{
  "model": "self-supervised audio encoder (BEST-RQ)",
  "dataset": "short read English sentences (LibriTTS-R)",
  "train_examples": 26041,
  "n_mels": 80,
  "hop_length": 160,
  "input": "mfcc",
  "win_length": 512,
  "codebook_size": 256,
  "mask_prob": 0.05,
  "arch": "ecapa_tdnn",
  "norm": "batchnorm",
  "activation": "hardswish",
  "depths": [12],
  "kernel_size": 3,
  "stem": "single",
  "widths": [192],
  "init": "xavier_uniform",
  "optimizer": "adamw",
  "lr": 0.0031,
  "beta1": 0.95,
  "beta2": 0.999,
  "eps": 1e-08,
  "adaptive_grad_clip": 0.05,
  "steps": 10100,
  "batch_size": 384,
  "epochs": 148.9,
  "lr_schedule": "wsd_sqrt",
  "decay_fraction": 0.3,
  "final_lr_fraction": 0.05,
  "warmup_steps": 1010,
  "weight_decay": 0.1
}
Rows from block 8 of a small self-supervised audio encoder (BEST-RQ), named by matrix and row number. Each number is 128 + 32 x the weight over its row's rms, rounded and kept within 0 to 255. All counts start at 0. Numbers have three digits each.
After each channel's rows are labels from the 100 clips, of 14848, where the channel reaches its highest value: "loudest band" is the band of the loudest frequency at the time of the peak; "responds to" is what is common among them. Only what is clearly more common there than usual is listed. The data: short read English sentences (LibriTTS-R).
# c30: last pointwise conv (model.blocks.8.c3.0.weight, 192x192x1), inputs 96-127

c30.95:136126175120187120113118162106152153131143151158143100151100142151100069121121136146121134054062
loudest band: 250 to 500 Hz
responds to: voice: male

c30.183:082132156156127176132108111153155085100117157148112135152136132141068105131105151178139124111108
loudest band: 250 to 500 Hz
responds to: voice: male

c30.171:167138072105148084154102179144214120176140167187112159154113135117173142080062106095125100117138
loudest band: 500 to 1000 Hz; 250 to 500 Hz
responds to: voice: female

c30.148:139106102132170136152140171130091168125116107138131142137125136060132108123157110150113088106114
loudest band: 250 to 500 Hz
responds to: voice: male

c30.11:202088124147127107109108087120130125153122140116074143098121207173092080172150097157124151164109
loudest band: 250 to 500 Hz
responds to: voice: female

c30.68:158161095141096139105118177117140147172201117168113142206105112050127113099157183172157106115140
loudest band: 250 to 500 Hz
responds to: voice: female

c30.44:197156089176097149183105090109082102142138089127140216077114142160146148138070160071174144145088
loudest band: 250 to 500 Hz
responds to: voice: male

c30.52:108120130084151072152147097143091143136078172120138193146098049105116118083081155146120133083070
loudest band: 4000 to 8000 Hz
responds to: voice: male

c30.144:144226139099113126121182109128154096097123084144114169131133093059142145124168143121095125137161
loudest band: 250 to 500 Hz; 500 to 1000 Hz
responds to: voice: female

c30.92:164138181057141162147178161083175124140150098166124162147181103137123136110115100057095138156155
loudest band: 500 to 1000 Hz
responds to: voice: female

c30.143:144099163122119088060175135091100176112089175157118121091123177140069092085117143108104150152127
loudest band: 500 to 1000 Hz
responds to: voice: female

c30.48:116092153148082224128119122114168092105165149113097142165129070123130133153143169110140166098098
loudest band: 250 to 500 Hz
responds to: voice: male

c30.73:156118114120157102089151140150107192150105070113150197148148155091125114099107090160125134138118
loudest band: 250 to 500 Hz
responds to: voice: male

c30.39:123103178136141152048165131178154107140205121116135135143123146141142170084132186101105090149170
loudest band: 250 to 500 Hz
responds to: voice: male

c30.180:125127107109100154113131155151155124125123126172155112100095147121228061126093122135134144148127
loudest band: 500 to 1000 Hz
responds to: voice: female

c30.128:114104069119145198147171100121115097111152144148155138144162094139143082172111107128115200113174
loudest band: 250 to 500 Hz
responds to: voice: male

c30.2:097130067117163095162097115177159147161093118171163160104134098146154145140178148122106066082116
loudest band: 250 to 500 Hz
responds to: voice: female

c30.8:156136174113195136178135145144075112142154190133121132131123102110116136150097101136115124146129
loudest band: 250 to 500 Hz
responds to: voice: female

c30.7:161163139154110111105139117107204201176054112071104114106121133134165184125126124116129094112145
loudest band: 250 to 500 Hz
responds to: voice: female

c30.167:087160120116160116073093117125164069167115137111149106178068104138194143123140189171102109138088
loudest band: 250 to 500 Hz
responds to: voice: male

c30.147:128196141087155112182107111159116078182169140157114124125143167126156193086152123096096174157109
loudest band: 250 to 500 Hz
responds to: voice: female