From a checkpoint of a small self-supervised audio encoder (BEST-RQ).
Training: adamw at rate 0.0031, 10100 steps, batches of 384.
Data: 26041 training examples, 148.9 epochs.
Rows from block 7, named by matrix and row number. Each number is 500 + 40 x the weight over its row's rms, rounded and kept within 0 to 999. All counts start at 0. Numbers have three digits each. After the name is the row's rms in percent of the matrix's.
# fc1: squeeze-excite reduce (model.blocks.7.se.fc1.weight, 24x192), inputs 0-47
fc1.0 104:513505417556444486516537477540491538580460563489487449479513503485469530572532522503386518522475540535564454486407520469519447569513478485408494
fc1.1 127:468473462471522475412504518447465483426500499448483574483525514529495481540492464453540435513508540423512499439572524449461540458474476495522504
fc1.2 076:511489486514585488471492561458522468487561494485468546530541478533482510544467518434572493475486541502472442472570500490489510494463491525494555
fc1.3 069:554507506535499512560520476589490526562474548515552442524528448509545476484537582556468486538437430546501498538430463474576471508562460455494513
fc1.4 112:460476551444509462454476560482498427457488417535500570506519548476486537490450519467514482431544523486457496550549515522480571492505551495459540
fc1.5 097:538523521475550562527534516473542499504609481511487546548513528511592558481514514427605491471504538514453493493585574520479488535461445533526473
fc1.6 124:445472505514450503465492514492516500479425556492509532429513628469451439559498547479434516570446521517489523514500504437510541510494427502416469
fc1.7 107:468501450503553429484524561548518473562509451493527460495520427542411524515503455508510504422591568501570538502506465433474488521451541589558454
fc1.8 078:574490440522576513507513486500473474489522544463527566514522434595514496499498555541544452530436505489486463466504510478534460468519452451488554
fc1.9 114:497458493486493482493423545435449490441543520471471519500513538475539460523419533445534469431498508450465445492524526486509549480493497530512514
fc1.10 108:512533473447480501516520462502524514509541521506468436513520553454576532503548502426555523458532487509478487481521540453446513585452457541521513
fc1.11 085:489506417533560540500509509471493445450503538479503556504514465581440454550467498545482462543440468543566466470511421575565467479569474454481474
fc1.12 115:398448448510461481482465551482453516520475507444483507444532495540455437530497475548491514469488485443550540521485474521514463491488527505527520
fc1.13 076:530484491483607548501449507467498514446544538466510539487504529524595457505478543467571467542426470494433437475580518490509529454486394450482488
fc1.14 104:468441412480514428469495527495460464486427516464493551375526542526431494534492540542482500459532554498530481511502517472521536458533505482469502
fc1.15 129:482533442472449484421539429505435508453465517416505483454450427470461515573491477503525457535486560505551442430463480507502491461520494441545522
fc1.16 095:474475554470498615507469503431470586479567519489473453506486502503584457465474475471573491451436462447433457543518505547477496517458471547589434
fc1.17 077:560526507552468488580503461550522485580479552518517399547521463470552517540529552496445507544440446570509472476406475458563487557568467444433510
fc1.18 095:500518573447497539518480507547501574509511491528517465509503502507569462405508551531521495480480433513447550601475483532535510476501458503576444
fc1.19 103:487536478460481465491517521540540428538453544523521514476470592432475518494509539490480520498519539534483518516505539446489548499516450498452471
fc1.20 094:495514521524561615547505497477508510516523515485526515518486446590496482457463456559512452530448514523531480526468439597551440488531493506570451
fc1.21 091:510523516447470493513506501589507601539454530522519441480487508506576439455558551527501508536471463515476571567441502445543510510504448448571487
fc1.22 086:457551576474475596496527501488565570505498496526523499490522579482463425406490459506437510561489536545521521564478498552493473532497495534544400
fc1.23 103:514580510513531511511533450468561417517491492504509582519481492497455533516472414476485494534539554542528499449500487548494479482494475483463473