config.toml
arch = "ecapa_tdnn"
dataset = "short read English sentences (LibriTTS-R)"
stem = "single"
widths = [192]
lr = 0.0031
beta2 = 0.999
steps = 10100
batch_size = 384
decay_fraction = 0.3
weight_decay = 0.1
Rows from block 4 of a small self-supervised audio encoder (BEST-RQ), named by matrix and row number. Each number is 128 + 32 x the weight over its row's rms, rounded and kept within 0 to 255. All counts start at 0. Numbers have three digits each.
After each channel's rows are labels from the 100 clips, of 14848, where the channel reaches its highest value: "top examples" is what is common among them. Only what is clearly more common there than usual is listed. The data: short read English sentences (LibriTTS-R). In brackets: how many of the 100.
# c30: last pointwise conv (model.blocks.4.c3.0.weight, 192x192x1), inputs 0-95

c30.66:121140134153094180135138162108135190185127062090085093130125161116127194133197099104150138098133145127107090178130099132139133121127104106175133098130112164118150146121144141119074085103121152179119116110094117117120155133065132194147150098107129095101070148103160137112146171143094101094
top examples: voice: male (84)

c30.150:147169127172076146119180109141080113144143101115119160167238113187143123141102104077139103130096104073162068051086173074066169181135228106177165111119145112191124121089124111136143113168085153155123076137082110085114163085078106123120112100127090127125132120126144071150118154090100090162
top examples: voice: male (97)

c30.37:145140145128146114147175141100109133130098096103132162137105161158142073132159126167149109112145156145149110093122067159162090142249107146129083144122156134162106069104193170102140141035109140116188132163148139180141138095170117089095173156114126145160144127147115160084134105113151171214
top examples: voice: female (89)

c30.166:139129178171187175119127099131100180119090082142158123120127178161120111164095085146157160137183103130098106108117212202180128138147164161179202092126151137134151150069137114130150123126139123116138109128076130167073095137064086118101089120116143153192131092100157071086118110115145125145
top examples: voice: female (98)

c30.82:140119133090112157153108114120124136100090159084122149122080141053087109162118163118130082131130138107123093078149097137128056136109033142104166155095154110172136099160090148159136101118088142112182125126119109135078107105119087163092133147089221096124115121108160158087159149105076132154
top examples: voice: female (97)

c30.135:126214147058149169147137149063186128148131105046102164090102159070101148093115125162116121153100113133160155167132102144118077144148140107178103118148166117102152122074118126156132118136139178125117122120148179087112127136116112176094160133153166125116172131154115114072153165146124136092
top examples: voice: male (83)

c30.168:100140096049137140185127075089129127091134119162106116114131108149103075160131116144142094106074106151066119062091109134000149087115157093168118115159165152121141133105153084106176158129151096086141099133057106146083087105156131127102119147182128096107118166186097115127105107142117109103
top examples: voice: male (91)

c30.164:085109149119165099115082105153106128074097119141152167134125096077114172130187150098147118108147098142170118117126157092126127117122134190100146093069134092125081130143197156074152114168141149145185140118106109114106126135134178152101142117148064155126173104164109071101159140168141113076
top examples: voice: female (82)

c30.162:113178157109116100166122117093138130159095071127106139132165107131154110141169094128148118113150133113140077134110146093129076088110183125129114128092085151150133145152127130087173187098170153107131124079137142158172101168172153145138167174189120129150201186132118121129114123169120096152
top examples: voice: female (82)

c30.119:130186108084140104099138091099065099141155090125140148143132183131139066173147106166103130134118118192128139122143080174131150146138154084117114081149112114153082089135144156148125121164160141137182121137151164163107120119144135134115146159098082142110173139102103240056112106134107164109
top examples: voice: female (91)

c30.114:165076108103086101123162118158068106160161121127158120116125072106097149106164136126149128094100090114126139113143100133015148126172123097097140143163077094098124140116163113048137100097104093083119207113133154160123121123106127168066129143111081105123097121138112090146128088107096102146
top examples: voice: male (78)

c30.103:107118110146064119134103165195150176123089159167088074175140094164150140094118120111172106103122124145096123132121117168126079095138101164093123127111133107133110126098119111133134132131087103118184136142079137093136086123121108173098128098156188144085129125132145150133158112097161168143
top examples: voice: male (89)

c30.112:109128127110137130179124078089069181120119108212116122158083119138108141076141125101124115116106109080116126159151138173154149129162172126101149100141214106137104135156177129186151125171108125141101139131117108135160098112148166183088087083167106124074090138131070085109115141109175120156
top examples: voice: male (83)

c30.57:081123111081090117155107156127105185112098100108177076152126164163077203149133163125127113140114114133156154158134126153087182108101106115115073134141082050093106166147163179162178084144092141094109143150115141093120176099156169123152139163091170101086129115099158113078103119117139125116
top examples: voice: male (91)

c30.49:141148130145139132127132124113063097123131143172080036167161161121146104151106103106091113164083102125154163126110123105139152147112172104083159096108117120179131129115093091136210088094149135169107075228109128098079114103099093141122099155158186135094089131100134110127145106119128092122
top examples: voice: male (86)

c30.50:185109162120154122108112093153165162117061125189112107135081126079118149105154113070141144145129128116110067126128154085118101122153135138113165136103142122143109154128144155115162170145189135126085095104094119094127143108119119084103095187155159123119121084163051051053095135128124102160
top examples: voice: male (72)

c30.53:109083155094136078083134197149129208126168114112153093153098137101096156127153117120144135128135114087160134127070171066138162098108130179098118126091130149050114150118158162137082113101083148212126124107110168183112124159105100167081127065162131111129134162178098106120069167089144146106
top examples: voice: female (99)

c30.105:166176112155120134177171066154134142129172092106123099115135137163138162177147102090161113101091106128086129098082133163139192154160092115180105153193114112100109087116113116120143090169127133166121096172120129149121223142112101092126093140094144102148104149157085115103148113106124146130
top examples: voice: male (99)

c30.71:074168067120206133096090104126136144128101155093070131145080119073117118114146113120121106135126082158109102138135115091096070072127152116076161137136147125150081092120125178119087119107139061102150121076104087132108079106069108153109111100160109079121128100055134154100113176093149145141
top examples: voice: female (93)

c30.146:125152144105127096102113180149152132133085109138114174167119157080171134154139166158185148124130146155189109108125157094117118104087120140121156101122159105146165141129101118156095126121122183128225121092176136106098088047074068162115140165143118147133157122148142104101140160135077161137
top examples: voice: female (99)

c30.76:131128099165139118200112078139053103115152123169162159096152095075119157100177172107115198098105093093140101153139133161098072136141090081097095102160067084083100127080154087109197127076158089082155090158098217105151168113109060109088129158138158126131110085167139110164194157115094105131
top examples: voice: male (90)

c30.188:129115084086168126084108107095117097049153074176146109120151137120125142120100102161108104160189153123105140127175091099104148167125194143106129111118117131086056160152064094128137186133079145121067089160146147193116127110159162141155108109122111096073086164141091150095127092155128145075
top examples: voice: female (93)

c30.158:111146133161045142167134140162135145157157158138130092145153083094128122075134153108141124121112115093112160152122073152107210090104160102140118091130097093125070179122166104199122144135140149140111169111173139103151147098067163115056116102140085106134127085146155111096175088104091116106
top examples: voice: male (90)

c30.90:108097104104107123128098138096105197156079152123098155168130080116111139131156122112144154096139178076147150123123151136166107138125093130146154148086124136112139117145122062170104128082102100109149167110105106154152140159160141209145085148162184162102126088120136167126158085103145125138
top examples: voice: male (79)

c30.85:091148116191096071135069147117132150104083120172163025163151124172157164126117083104213130126083103154116165132140125138164150134066126101141124128094111145172085123069215101166134152157158137120115183115080143133146086102173150139188143124159139112122169157088108208095174080119113155119
top examples: voice: male (94)

c30.110:178105141124133129090153199085117089125103126113069125173084122099184089162161139188132140140088178140182091118167125111154122134148089109155152104124170148148089154150089161112135105081134107115139049084105050104128131121132114118096160123117128136104152103139137124106133183119158107152
top examples: voice: female (90)

c30.118:114105063096185170084172099150157173161122129099073190082106151107135101024160105127146100066147116183128148151103094174125176130181160096066118123119107157136084167171142156163148124088088119134100062135159155129151154130160146117193116120116122128138128130159138140120177067099124086147
top examples: voice: female (89)

c30.100:131075111082119133137134127113122073119126111132145152116134117210091178106166113073099130157111095155058117149128074129090146085118067146155134098113108137080168102142067125132140113120139118105118141094098107111104155102163153165108090128098117086134121138132125104151176119129124126081
top examples: voice: male (88)

c30.147:146146156077148061070095130109096098086117189078084065100165191131103130160103163133139120140161051168117132091074124173118171138099103123128079139118155131136112203083117171089112103128111139146125156113106116099111056126153144119091112091171066168165215080133135097161069131174094139087
top examples: voice: male (90)

c30.83:103145175075081118153162145135103069118122190113140079070098117112135143144160099153103144106084068091157173067124179102113075065120134101108098096107093133112104096148126155148114117101133107145167121125087109165109124147109095168161151146102125150191118149093090099129131135097127114160
top examples: voice: female (82)

c30.156:131177098202130142120079093086031161151112103108107109129172120126123099125129095093083052144068091071137138134098112096153117132162174105161204077159126133167136114103120091123141166089092096125125123162173104098087141082106145179143139069152088150137137110096109146154090128087134116140
top examples: voice: male (95)

c30.68:087142131159111092164120087102144094095128150103148068150172134145115140159107093113104084119128064127113092180145164158112128162142153081214078089172086136107102133115129116099195160131122077104082086132101113122120133117107111136179099092121168134164128178130066088096157103109122116137
top examples: voice: male (100)

c30.26:151157136208122168101138171144158070136079166077077138134127098129145142111114156134115023113113108131134095068191095130159166100094118112164118121160060154184156131106104071139101159079104109162112116123083161097026125184126166089115146108158118133116139155116112111160126127152131142109
top examples: voice: male (81)

c30.178:168113126164139121158123103158123138172138117165096121150132103182138127083135173124097142169096099092131157150108146153059121142153148137139112106120085126160076109124030142152106104154076121128096162125123103096112140065181185187124063073076139109118093093084123126110182118110171104159
top examples: voice: male (83)

c30.79:094116118104126065089116074059106107150097059084057116117161100113119156174152079126130064103049113113123135098088077145130189079115151127102144142094151124109080096087137139154113158144143108153096142124134170079096165163118155161176135174147137110118111177105082146164092142142116047128
top examples: voice: male (86)

c30.67:142097166084136138139153133149171109114139148122127127089133168128080131150173141114099118136118143139126086114115123114143128134139128133136169143158133154127204079070163145168120119160132108126143126188045109109061164103101150132186137106151125127181124120173071103201077146102118121178
top examples: voice: female (86)

c30.129:123140121100151092159133112113076176139122109135101145141090127113159106136167139083156103133061122179122173116051095140100127121122168093122115133138070138133120135181076125140146103147132099135083124126134099071177144101178134158096111101123153141136127186120128209146108168093109126157
top examples: voice: male (84)

c30.141:111136129128102060147118163112134168126077107119110123141136113117157220109165103128154136158108101139171089143171111152167131091107059080086078094108071108193123132144123161086115132162159125105071079145095094120133144123151185164157160159101113157103145113132100133125182187123130087121
top examples: voice: male (79)

c30.13:121171154165110158146165163117096074143114176145118114169084163127154109128124133123129140096181116108125140147073166069102143134143060177183070106118116179115173108119132071108073116101162158114134086205104100031119147166150114143185167069085113112070160100116097135140136093146122159060
top examples: voice: male (73)