A small self-supervised audio encoder (BEST-RQ), trained from scratch: trained on short read English sentences (LibriTTS-R).
Rows from block 8 of a small self-supervised audio encoder (BEST-RQ), named by matrix and row number. Each number is 500 + 25 x the weight over its row's rms, rounded and kept within 0 to 999. All counts start at 0. Numbers have three digits each.
After each channel's rows are labels from the 100 clips, of 14848, where the channel reaches its highest value: "strongest on" is what is common among them. Only what is clearly more common there than usual is listed. The data: short read English sentences (LibriTTS-R). In brackets: how many of the 100.
# c30: last pointwise conv (model.blocks.8.c3.0.weight, 192x192x1), inputs 160-191

c30.139:527502542452475524519483466540513509480573499480516494501491473502475487487522496542508491490472
strongest on: voice: male (91)

c30.85:467493513550497456446529458490475508489548524534521532544525525480493484497477524535506497442497
strongest on: voice: male (89)

c30.143:510490459502537504449509440482505491481506516522456503503469509459500500467499478504475508514550
strongest on: voice: female (88)

c30.56:486508469502525487566479490508536443531485475491502463527493522504517545491479488513533466558556
strongest on: voice: female (84)

c30.118:517523487454498493494487528504483467556514503507536477513487513508441519587547487544486509489515
strongest on: voice: female (87)

c30.130:480483486544479460521534540493466531466449501514523479546493475561539500466487545526458455476516
strongest on: voice: female (87)

c30.119:506475508544523474520460459476516468481470527475503515521473519489513522517463500563514480519517
strongest on: voice: female (87)

c30.117:492508534514503480480542543503512468534518494518503495518495442499491476532487548498473480502496
strongest on: voice: male (73)

c30.166:504522503523514522511555505497456501496501457497561533468495508476489528517501513508532513449501
strongest on: voice: male (93)

c30.63:496481506490514507485504542506494456523492462503477514542506481493466518529479530491484520475465
strongest on: voice: male (98)

c30.27:531565505502502519500465491501502498489513495523511527478498496464450467495512508491499458488483
strongest on: voice: male (100)

c30.93:446480478469544524485481544519529449512520553480526470559511506506488460483478520525458498481463
strongest on: voice: female (92)

c30.133:457466513517483542501549498534496529477496527480578553454571524509530546501507532499484537540449
strongest on: voice: male (75)

c30.11:503465495531500506524510510473527527465490459480492509527473511488506469491473490499480494474511
strongest on: voice: female (90)

c30.110:472513472511498530482517482485468538481522520518496511531504484480498541530477508530527482549513
strongest on: voice: female (96)

c30.80:473554495476492510552516524548512519537491477468501497501514467527504480502507498472502499516495
strongest on: voice: male (85)

c30.81:458491524563471531512492494453463463496496462486547489450557532465486533517491476524522541486485
strongest on: voice: male (81)

c30.161:495506525491522500519480513514472456518505432476516483489497451488516501531490479501505494506548
strongest on: voice: female (83)

c30.141:491506483523510527537506509510514478412456487516514505440527534478499534493496476498474495537544
strongest on: voice: male (80)

c30.46:518470476508479473446538539445489478472447510464515465509480511460532505491481495543505468452520
strongest on: voice: female (93)

c30.40:548471493550489496490523540493461481463547564472499531481511486485473515493509544486489538481457
strongest on: voice: male (80)

c30.171:504481535476566522477492500487511526426483560469530516447509521489494491512483465508558481515495
strongest on: voice: female (82)

c30.136:511490411531508461500534483489478513490451523514481464511457523491547458501482515502488535520497
strongest on: voice: male (84)

c30.91:478510473517499507521465500542518456476545486512550530491529475488474482558506522506508517529468
strongest on: voice: male (86)

c30.61:558476488505507491515486494495504482504482504496512519476488508482482498500423507525487491531520
strongest on: voice: male (85)

c30.147:495484467511498532525492520488498502487511457495508509527497493542517529525502507548478498522516
strongest on: voice: female (98)

c30.15:476481525518524524530504513548501462469530519511538541483512441535534555491531499499494521563471
strongest on: voice: male (81)

c30.144:517540494513556477503469468525504418473465504550549485538473519479499485510530494510531491543498
strongest on: voice: female (87)

c30.6:468475491523475484499466482521532523532500533503528500504487544488512493494490486509489533477509
strongest on: voice: male (86)

c30.36:482486468500480500485506486506460499475493523479472546504465480488467508546525473464549497546477
strongest on: voice: male (90)

c30.165:526496541553472514508457522523454496485492502486479473538510522527534431489515470492492494488511
strongest on: voice: male (85)

c30.30:494479502462497465476533460479516473483512487512504494510472482473549479465484516534542490522539
strongest on: voice: female (89)

c30.84:490472524534497478495448470486497462496541517519472512521542558481458481496498514455507511442549
strongest on: voice: male (74)

c30.51:478446467531494520495519489492519469479490490507457525478492536518470435474449464508502528511497
strongest on: voice: male (96)

c30.82:537481521486525513488471463500542524508514548482531464572498502487517471459528509510529470497525
strongest on: voice: male (77)

c30.2:471497487480510506484537519486471526473511553488536474430517517524516461517460500489473538492558
strongest on: voice: female (91)

c30.157:526473471540491526485489521490488491546545526515475492504523515522452472491530496475523534498460
strongest on: voice: male (89)

c30.92:459498516496470453503446514521539492487532503526439461454533513491525509507502527440446519482491
strongest on: voice: female (90)

c30.57:467567497466522524510490460470534495541514542511480512526458507473504500499485508534473531477494
strongest on: voice: female (91)

c30.7:495488473461539483517477541463496495514412493528497463490486478509483473521554449564467479502514
strongest on: voice: female (93)

c30.155:472499509510486509510499572477483496535479536555460480508468491484476483457535534469465467509488
strongest on: voice: female (87)

c30.186:478517458480474514519524491557502473488531542519505506486500496506494523528473529504516471490511
strongest on: voice: female (84)

c30.4:538499498510518518552500523521498460487516543486503518516494490487494486546491480484484573518528
strongest on: voice: male (82)

c30.48:487469507501486503543474460510498512484494516501519517495472515485458469499516523510514524554438
strongest on: voice: male (83)

c30.65:537485491550508504490480511506539444519527515517501506557490505483479512530501525492532566481495
strongest on: voice: male (75)

c30.52:526508530490494446499487485509471460494497520556481503487514517486451425529474451478474493482504
strongest on: voice: male (96)

c30.68:486489491508470481530448522507507494516500523547501531511479462459514542479476510495473451499544
strongest on: voice: female (87)

c30.180:494513551507507477491490494502518507476524510531540464503491481499504480529562515535499519523522
strongest on: voice: female (88)

c30.9:529490482556547538544482522529458471479462547469485491501485502540527512476498494477488518467523
strongest on: voice: male (83)

c30.128:490515456515548506489479508514497519490424460472542502526428501517522502525502484511517506501517
strongest on: voice: male (76)

c30.8:468492507524534510550492497591482580463495490494524481530551480475492466482531483528532483499579
strongest on: voice: female (87)

c30.3:489471536568471508501482490524492509442499442531473480552487519526474470468452474485516516495514
strongest on: voice: female (96)

c30.94:482548487489498482499503512509474491505500520484489470525517514490520505507522474476482490479520
strongest on: voice: female (98)

c30.152:505481476454521499471520484473513514520535492529490513526424524466496532489519479483498459488504
strongest on: voice: female (98)

c30.5:531484488505537513523536462501549473516542480481461516518488494486512536472558524508530537493510
strongest on: voice: female (89)

c30.107:488543548463501492530488562489509502476516520490524482490444454491509473508495515507470513496457
strongest on: voice: female (89)

c30.66:509450468496550548526457522500500489519464511552479560508560451515496509509524476529490466550508
strongest on: voice: female (85)

c30.172:529481515471490491492410499497467497496533530509472531529507496467493447498459519505491514517482
strongest on: voice: female (89)

c30.109:499521536473501534457555505528503502518444444450519482494537527518508506488488437496488529461514
strongest on: voice: male (75)

c30.126:488561543480482495529489505481537516511510503512502503542548515474492494493470531461539503492508
strongest on: voice: female (85)

c30.74:501468530505496461500504445518497465470444512514513497487487525464516519533494467495432532472491
strongest on: voice: male (76)

c30.182:502549474520466478545548506544471541495473503583499478481523556456531487484488471532530496519521
strongest on: voice: male (77)

c30.121:491443496504509472497516475465477494466502510492509526495507521509501488508489466506493520499491
strongest on: voice: male (85)

c30.43:501507553528480485515499484530506523470531487472489479464532509488481527450470480471545474472498
strongest on: voice: male (82)

c30.59:486456509513491509492497525477485537476522507493461514508456516523504478505516494471536524493538
strongest on: voice: female (83)

c30.170:482497528507477468510542468443523497528478515487479496474487539513475494536533476497496490502513
strongest on: voice: male (76)

c30.106:504512515549491530509531521465501506491504534488454467527522467502537540491506535485472491529472
strongest on: voice: male (86)