{"hop_length": 160, "norm": "batchnorm", "activation": "hardswish", "depths": [12], "init": "xavier_uniform", "beta1": 0.95, "eps": 1e-08, "steps": 10100, "epochs": 148.9, "decay_fraction": 0.3}
Rows from block 3 of a small self-supervised audio encoder (BEST-RQ), named by matrix and row number. Each number is 128 + 24 x the weight over its row's rms, rounded and kept within 0 to 255. All counts start at 0. Numbers have three digits each.
Before each channel's rows are labels from the 100 clips, of 14848, where the channel reaches its highest value: "top examples" is what is common among them. Only what is clearly more common there than usual is listed. The data: short read English sentences (LibriTTS-R). In brackets: how many of the 100.
# c30: last pointwise conv (model.blocks.3.c3.0.weight, 192x192x1), inputs 0-191

top examples: voice: female (83)
c30.72:113063143143119141116130112148116124084158141166158104137125051114094077136134102130124144121113104152130166131117103091114127088132113133108125141154111114130128144092108131121129123152146152108139109133163100129108122081116088150180150124125103137140113126104115161135096123120163163141103101146103090130119120093139144116153124121089116122116106147123161160105086135159104108121119121111168120172107111135121144159172116159182137173172066120092167146158120136112118114081126105137114128104136138106132119123166117155136145121124113109110104193130159090107147103151143115141

top examples: voice: female (83)
c30.21:092139157132084121142139105106105103137152125131148140152093112106130115120108137120094128130162160140107106132141112130112107166105080106161120110124156136091115099129177152140107096116094118124117125086113138141111155121148086086094115156087144110082095077160099109110122118097136132130099159088151082117147134107121145105166126095121097115097119089113122125141145070100104162136073127127111147159104096090097136120109111095130150137150133114113154126110099125128098112130174058129119108155135108121108090130093117131091099151118087164128117126151125126118117155109097151121

top examples: voice: male (97)
c30.106:138133113106095093103145143116115130087131107119086163146128110118090104123115120140134175113110144195124147097155144097103160117148156132134122062111138116116121148124131167106148118113099110155136143111124144117107112149105144148089127099102158141156146133113121097137124104152146131082118107160135154153104154175176107133094144141123145096118117125142135087113171174088128101134105152155115092119163156155078173151120160131127141135121151069076109159078112116091179112131139130125149135087098112137101156112152136148107136156150092111116119123110137138138148134130148140125

top examples: voice: male (92)
c30.190:119091160137127103097119131150107134112140081142104092142121126128101117137132156130150151094123157103144131107142112078174178147137137156136157121146134131106116121184128164189159130158088168119142124105159090142119118124094144136154170109144080158143167109125143134109121128147143135139133115145113131130121125131088138115103110172135137097149120163116126118115114137114152121122070142141158138067172150149134197140115149124060109100109123141149179122111109182117163144110104153116114103087129124150114114119156153120111143126114106127137127146120129112144094158123087143166

top examples: voice: female (92)
c30.145:134167124106113089122146131154155148095117140134120122095103137147130128150114176115126119123120137124111158170113109133139093156158125137124131127139096074130113069128091116183180153120106124133134108142132102144086137118140140116105108137172132149148108126144133134143104100081125137159159134095138080160164146139113092130158128168110122139116092166084116127101118093130139152145138096142169144120116156139138114105125077081105134124134072164140089097083158190158139145101141114109099142115119145110122122135123102131134143125110139149124142119095143103074110164143108074127

top examples: voice: male (72)
c30.66:132106150126113118149133101128152131159157099144168119107081130117097107143147113107166104117148098149202104121138144169118101133130114137155119134125143153145188116125136144106130127104136090117118125147164182116140162150138131111089105116138144113138109136105107132097120143114155139097127176105077104102091131133131100122124139141156103121137123098141111124164107098149100177120101132164119135086107132083155169106164145117113097115122199111153148142141139122135121126098138126109119119135124110170110131178115154126097121113105130102149080142172142140099123125120135214134

top examples: voice: female (99)
c30.17:109163107160123126178075131134111118191117142127141149123124089128103127182144134142138093156151147096124140146102128160110121075130136145115104149156117114120118133109107093150145095093127101139106139146114124129121094145134138114115107097140111123154130129130094087113180100108102137081092117144121110107105137127117112107114091145111135116139107109125162144110125124127166144118145116157123101167128122158126100146113128142161151151151141138158107107090130098120102125155122123100124128146127126093140111163173127141108117085145138070083136138100138190144098068131141081052

top examples: voice: female (82)
c30.85:167141105101162133151179083148162119122126135139128117149114091122122119088124098118137152129115120097135137161132109096170141111133143141120147134147135103115076114100145134071167149120128121134129130114152122149125162106147103094096107165090123117124080109142154153129153129141134147127145099114202120117146105078111109144114128094154125092137143154123109095096105082133143153175143084104147127169112135145127119080144096112120135113123141084141066114123130094085156112119118117139131137145116125160121131112149103110129170128098168147144108128173127128127092180168157110136

top examples: voice: female (85)
c30.38:118119117147119117114136080098126136103114097120194140098116154126135135131109117098104119106094148112119105137150102141118146136105173140095125077099151102147130161110098143120124144135133125106177149161086121134127093120134142137147116093154114117106132106087095097130120099105128149099128119152125077122116134123158117129081118134112180096133103127090090082119124127110124136139123136136131104093146118100151126110112136099152129089152146160170088064071183080132146149096110123083110101088107162074123115142107127129104143115125140102091123111095111149131116154120101128133

top examples: voice: female (94)
c30.159:100122136129066126053153138132165105135126130085144106098129120121142092121120099127139132128121116117134115108097133129124172113129129117134142129146125119158185090148101079139152097125117120168074106122119102114123096104142102136110113129089120127127151174099150164133107151129143123124120111121151102077063087132114109119142127095138159154117105135077146175130123116161109134122157079090139092142132115101077122143104116109140135112141132146146170104098147115119137091145131141092141112109103120144148135140119143137116187129136174155127088110091090124138158091144153143139

top examples: voice: female (94)
c30.75:170127111124113109148135130133149108103127138137132094127125087118072091111139139130116161113109052132127102139140127128154131127104182136152167099134102107111169115125120128165140124136145135086125179114193110162119161133114144132068129155105145133105086127122137175112102119129147097144110133143122104121117148117127152128102153099150145112097143133168160133109119126098102138105119109120127093137131075091079118129105137152115137137166113117143133116143091091098138168098122106181151101183131122135122135091095114102086136117115165145101124126111143139123122158125083109082

top examples: voice: female (97)
c30.27:107172142157138115164111092103096127190152099134105198114131117125131110112124104116156079158095143113180107144147129197110125141138102145164115147112098180184138117125129110115123129099122113118140141111113170130128135147138116151138126097139119093097104112071095146112163140126141117101116122127097141104094128124126084102110114142098120116133115117131149097126098096110113100160140164170137123096114174167116104131184151136127092165150125119141129117110152136141122135147078130114115170114124149126140126125175154116092124146111128073102113125135137114131124128118139157091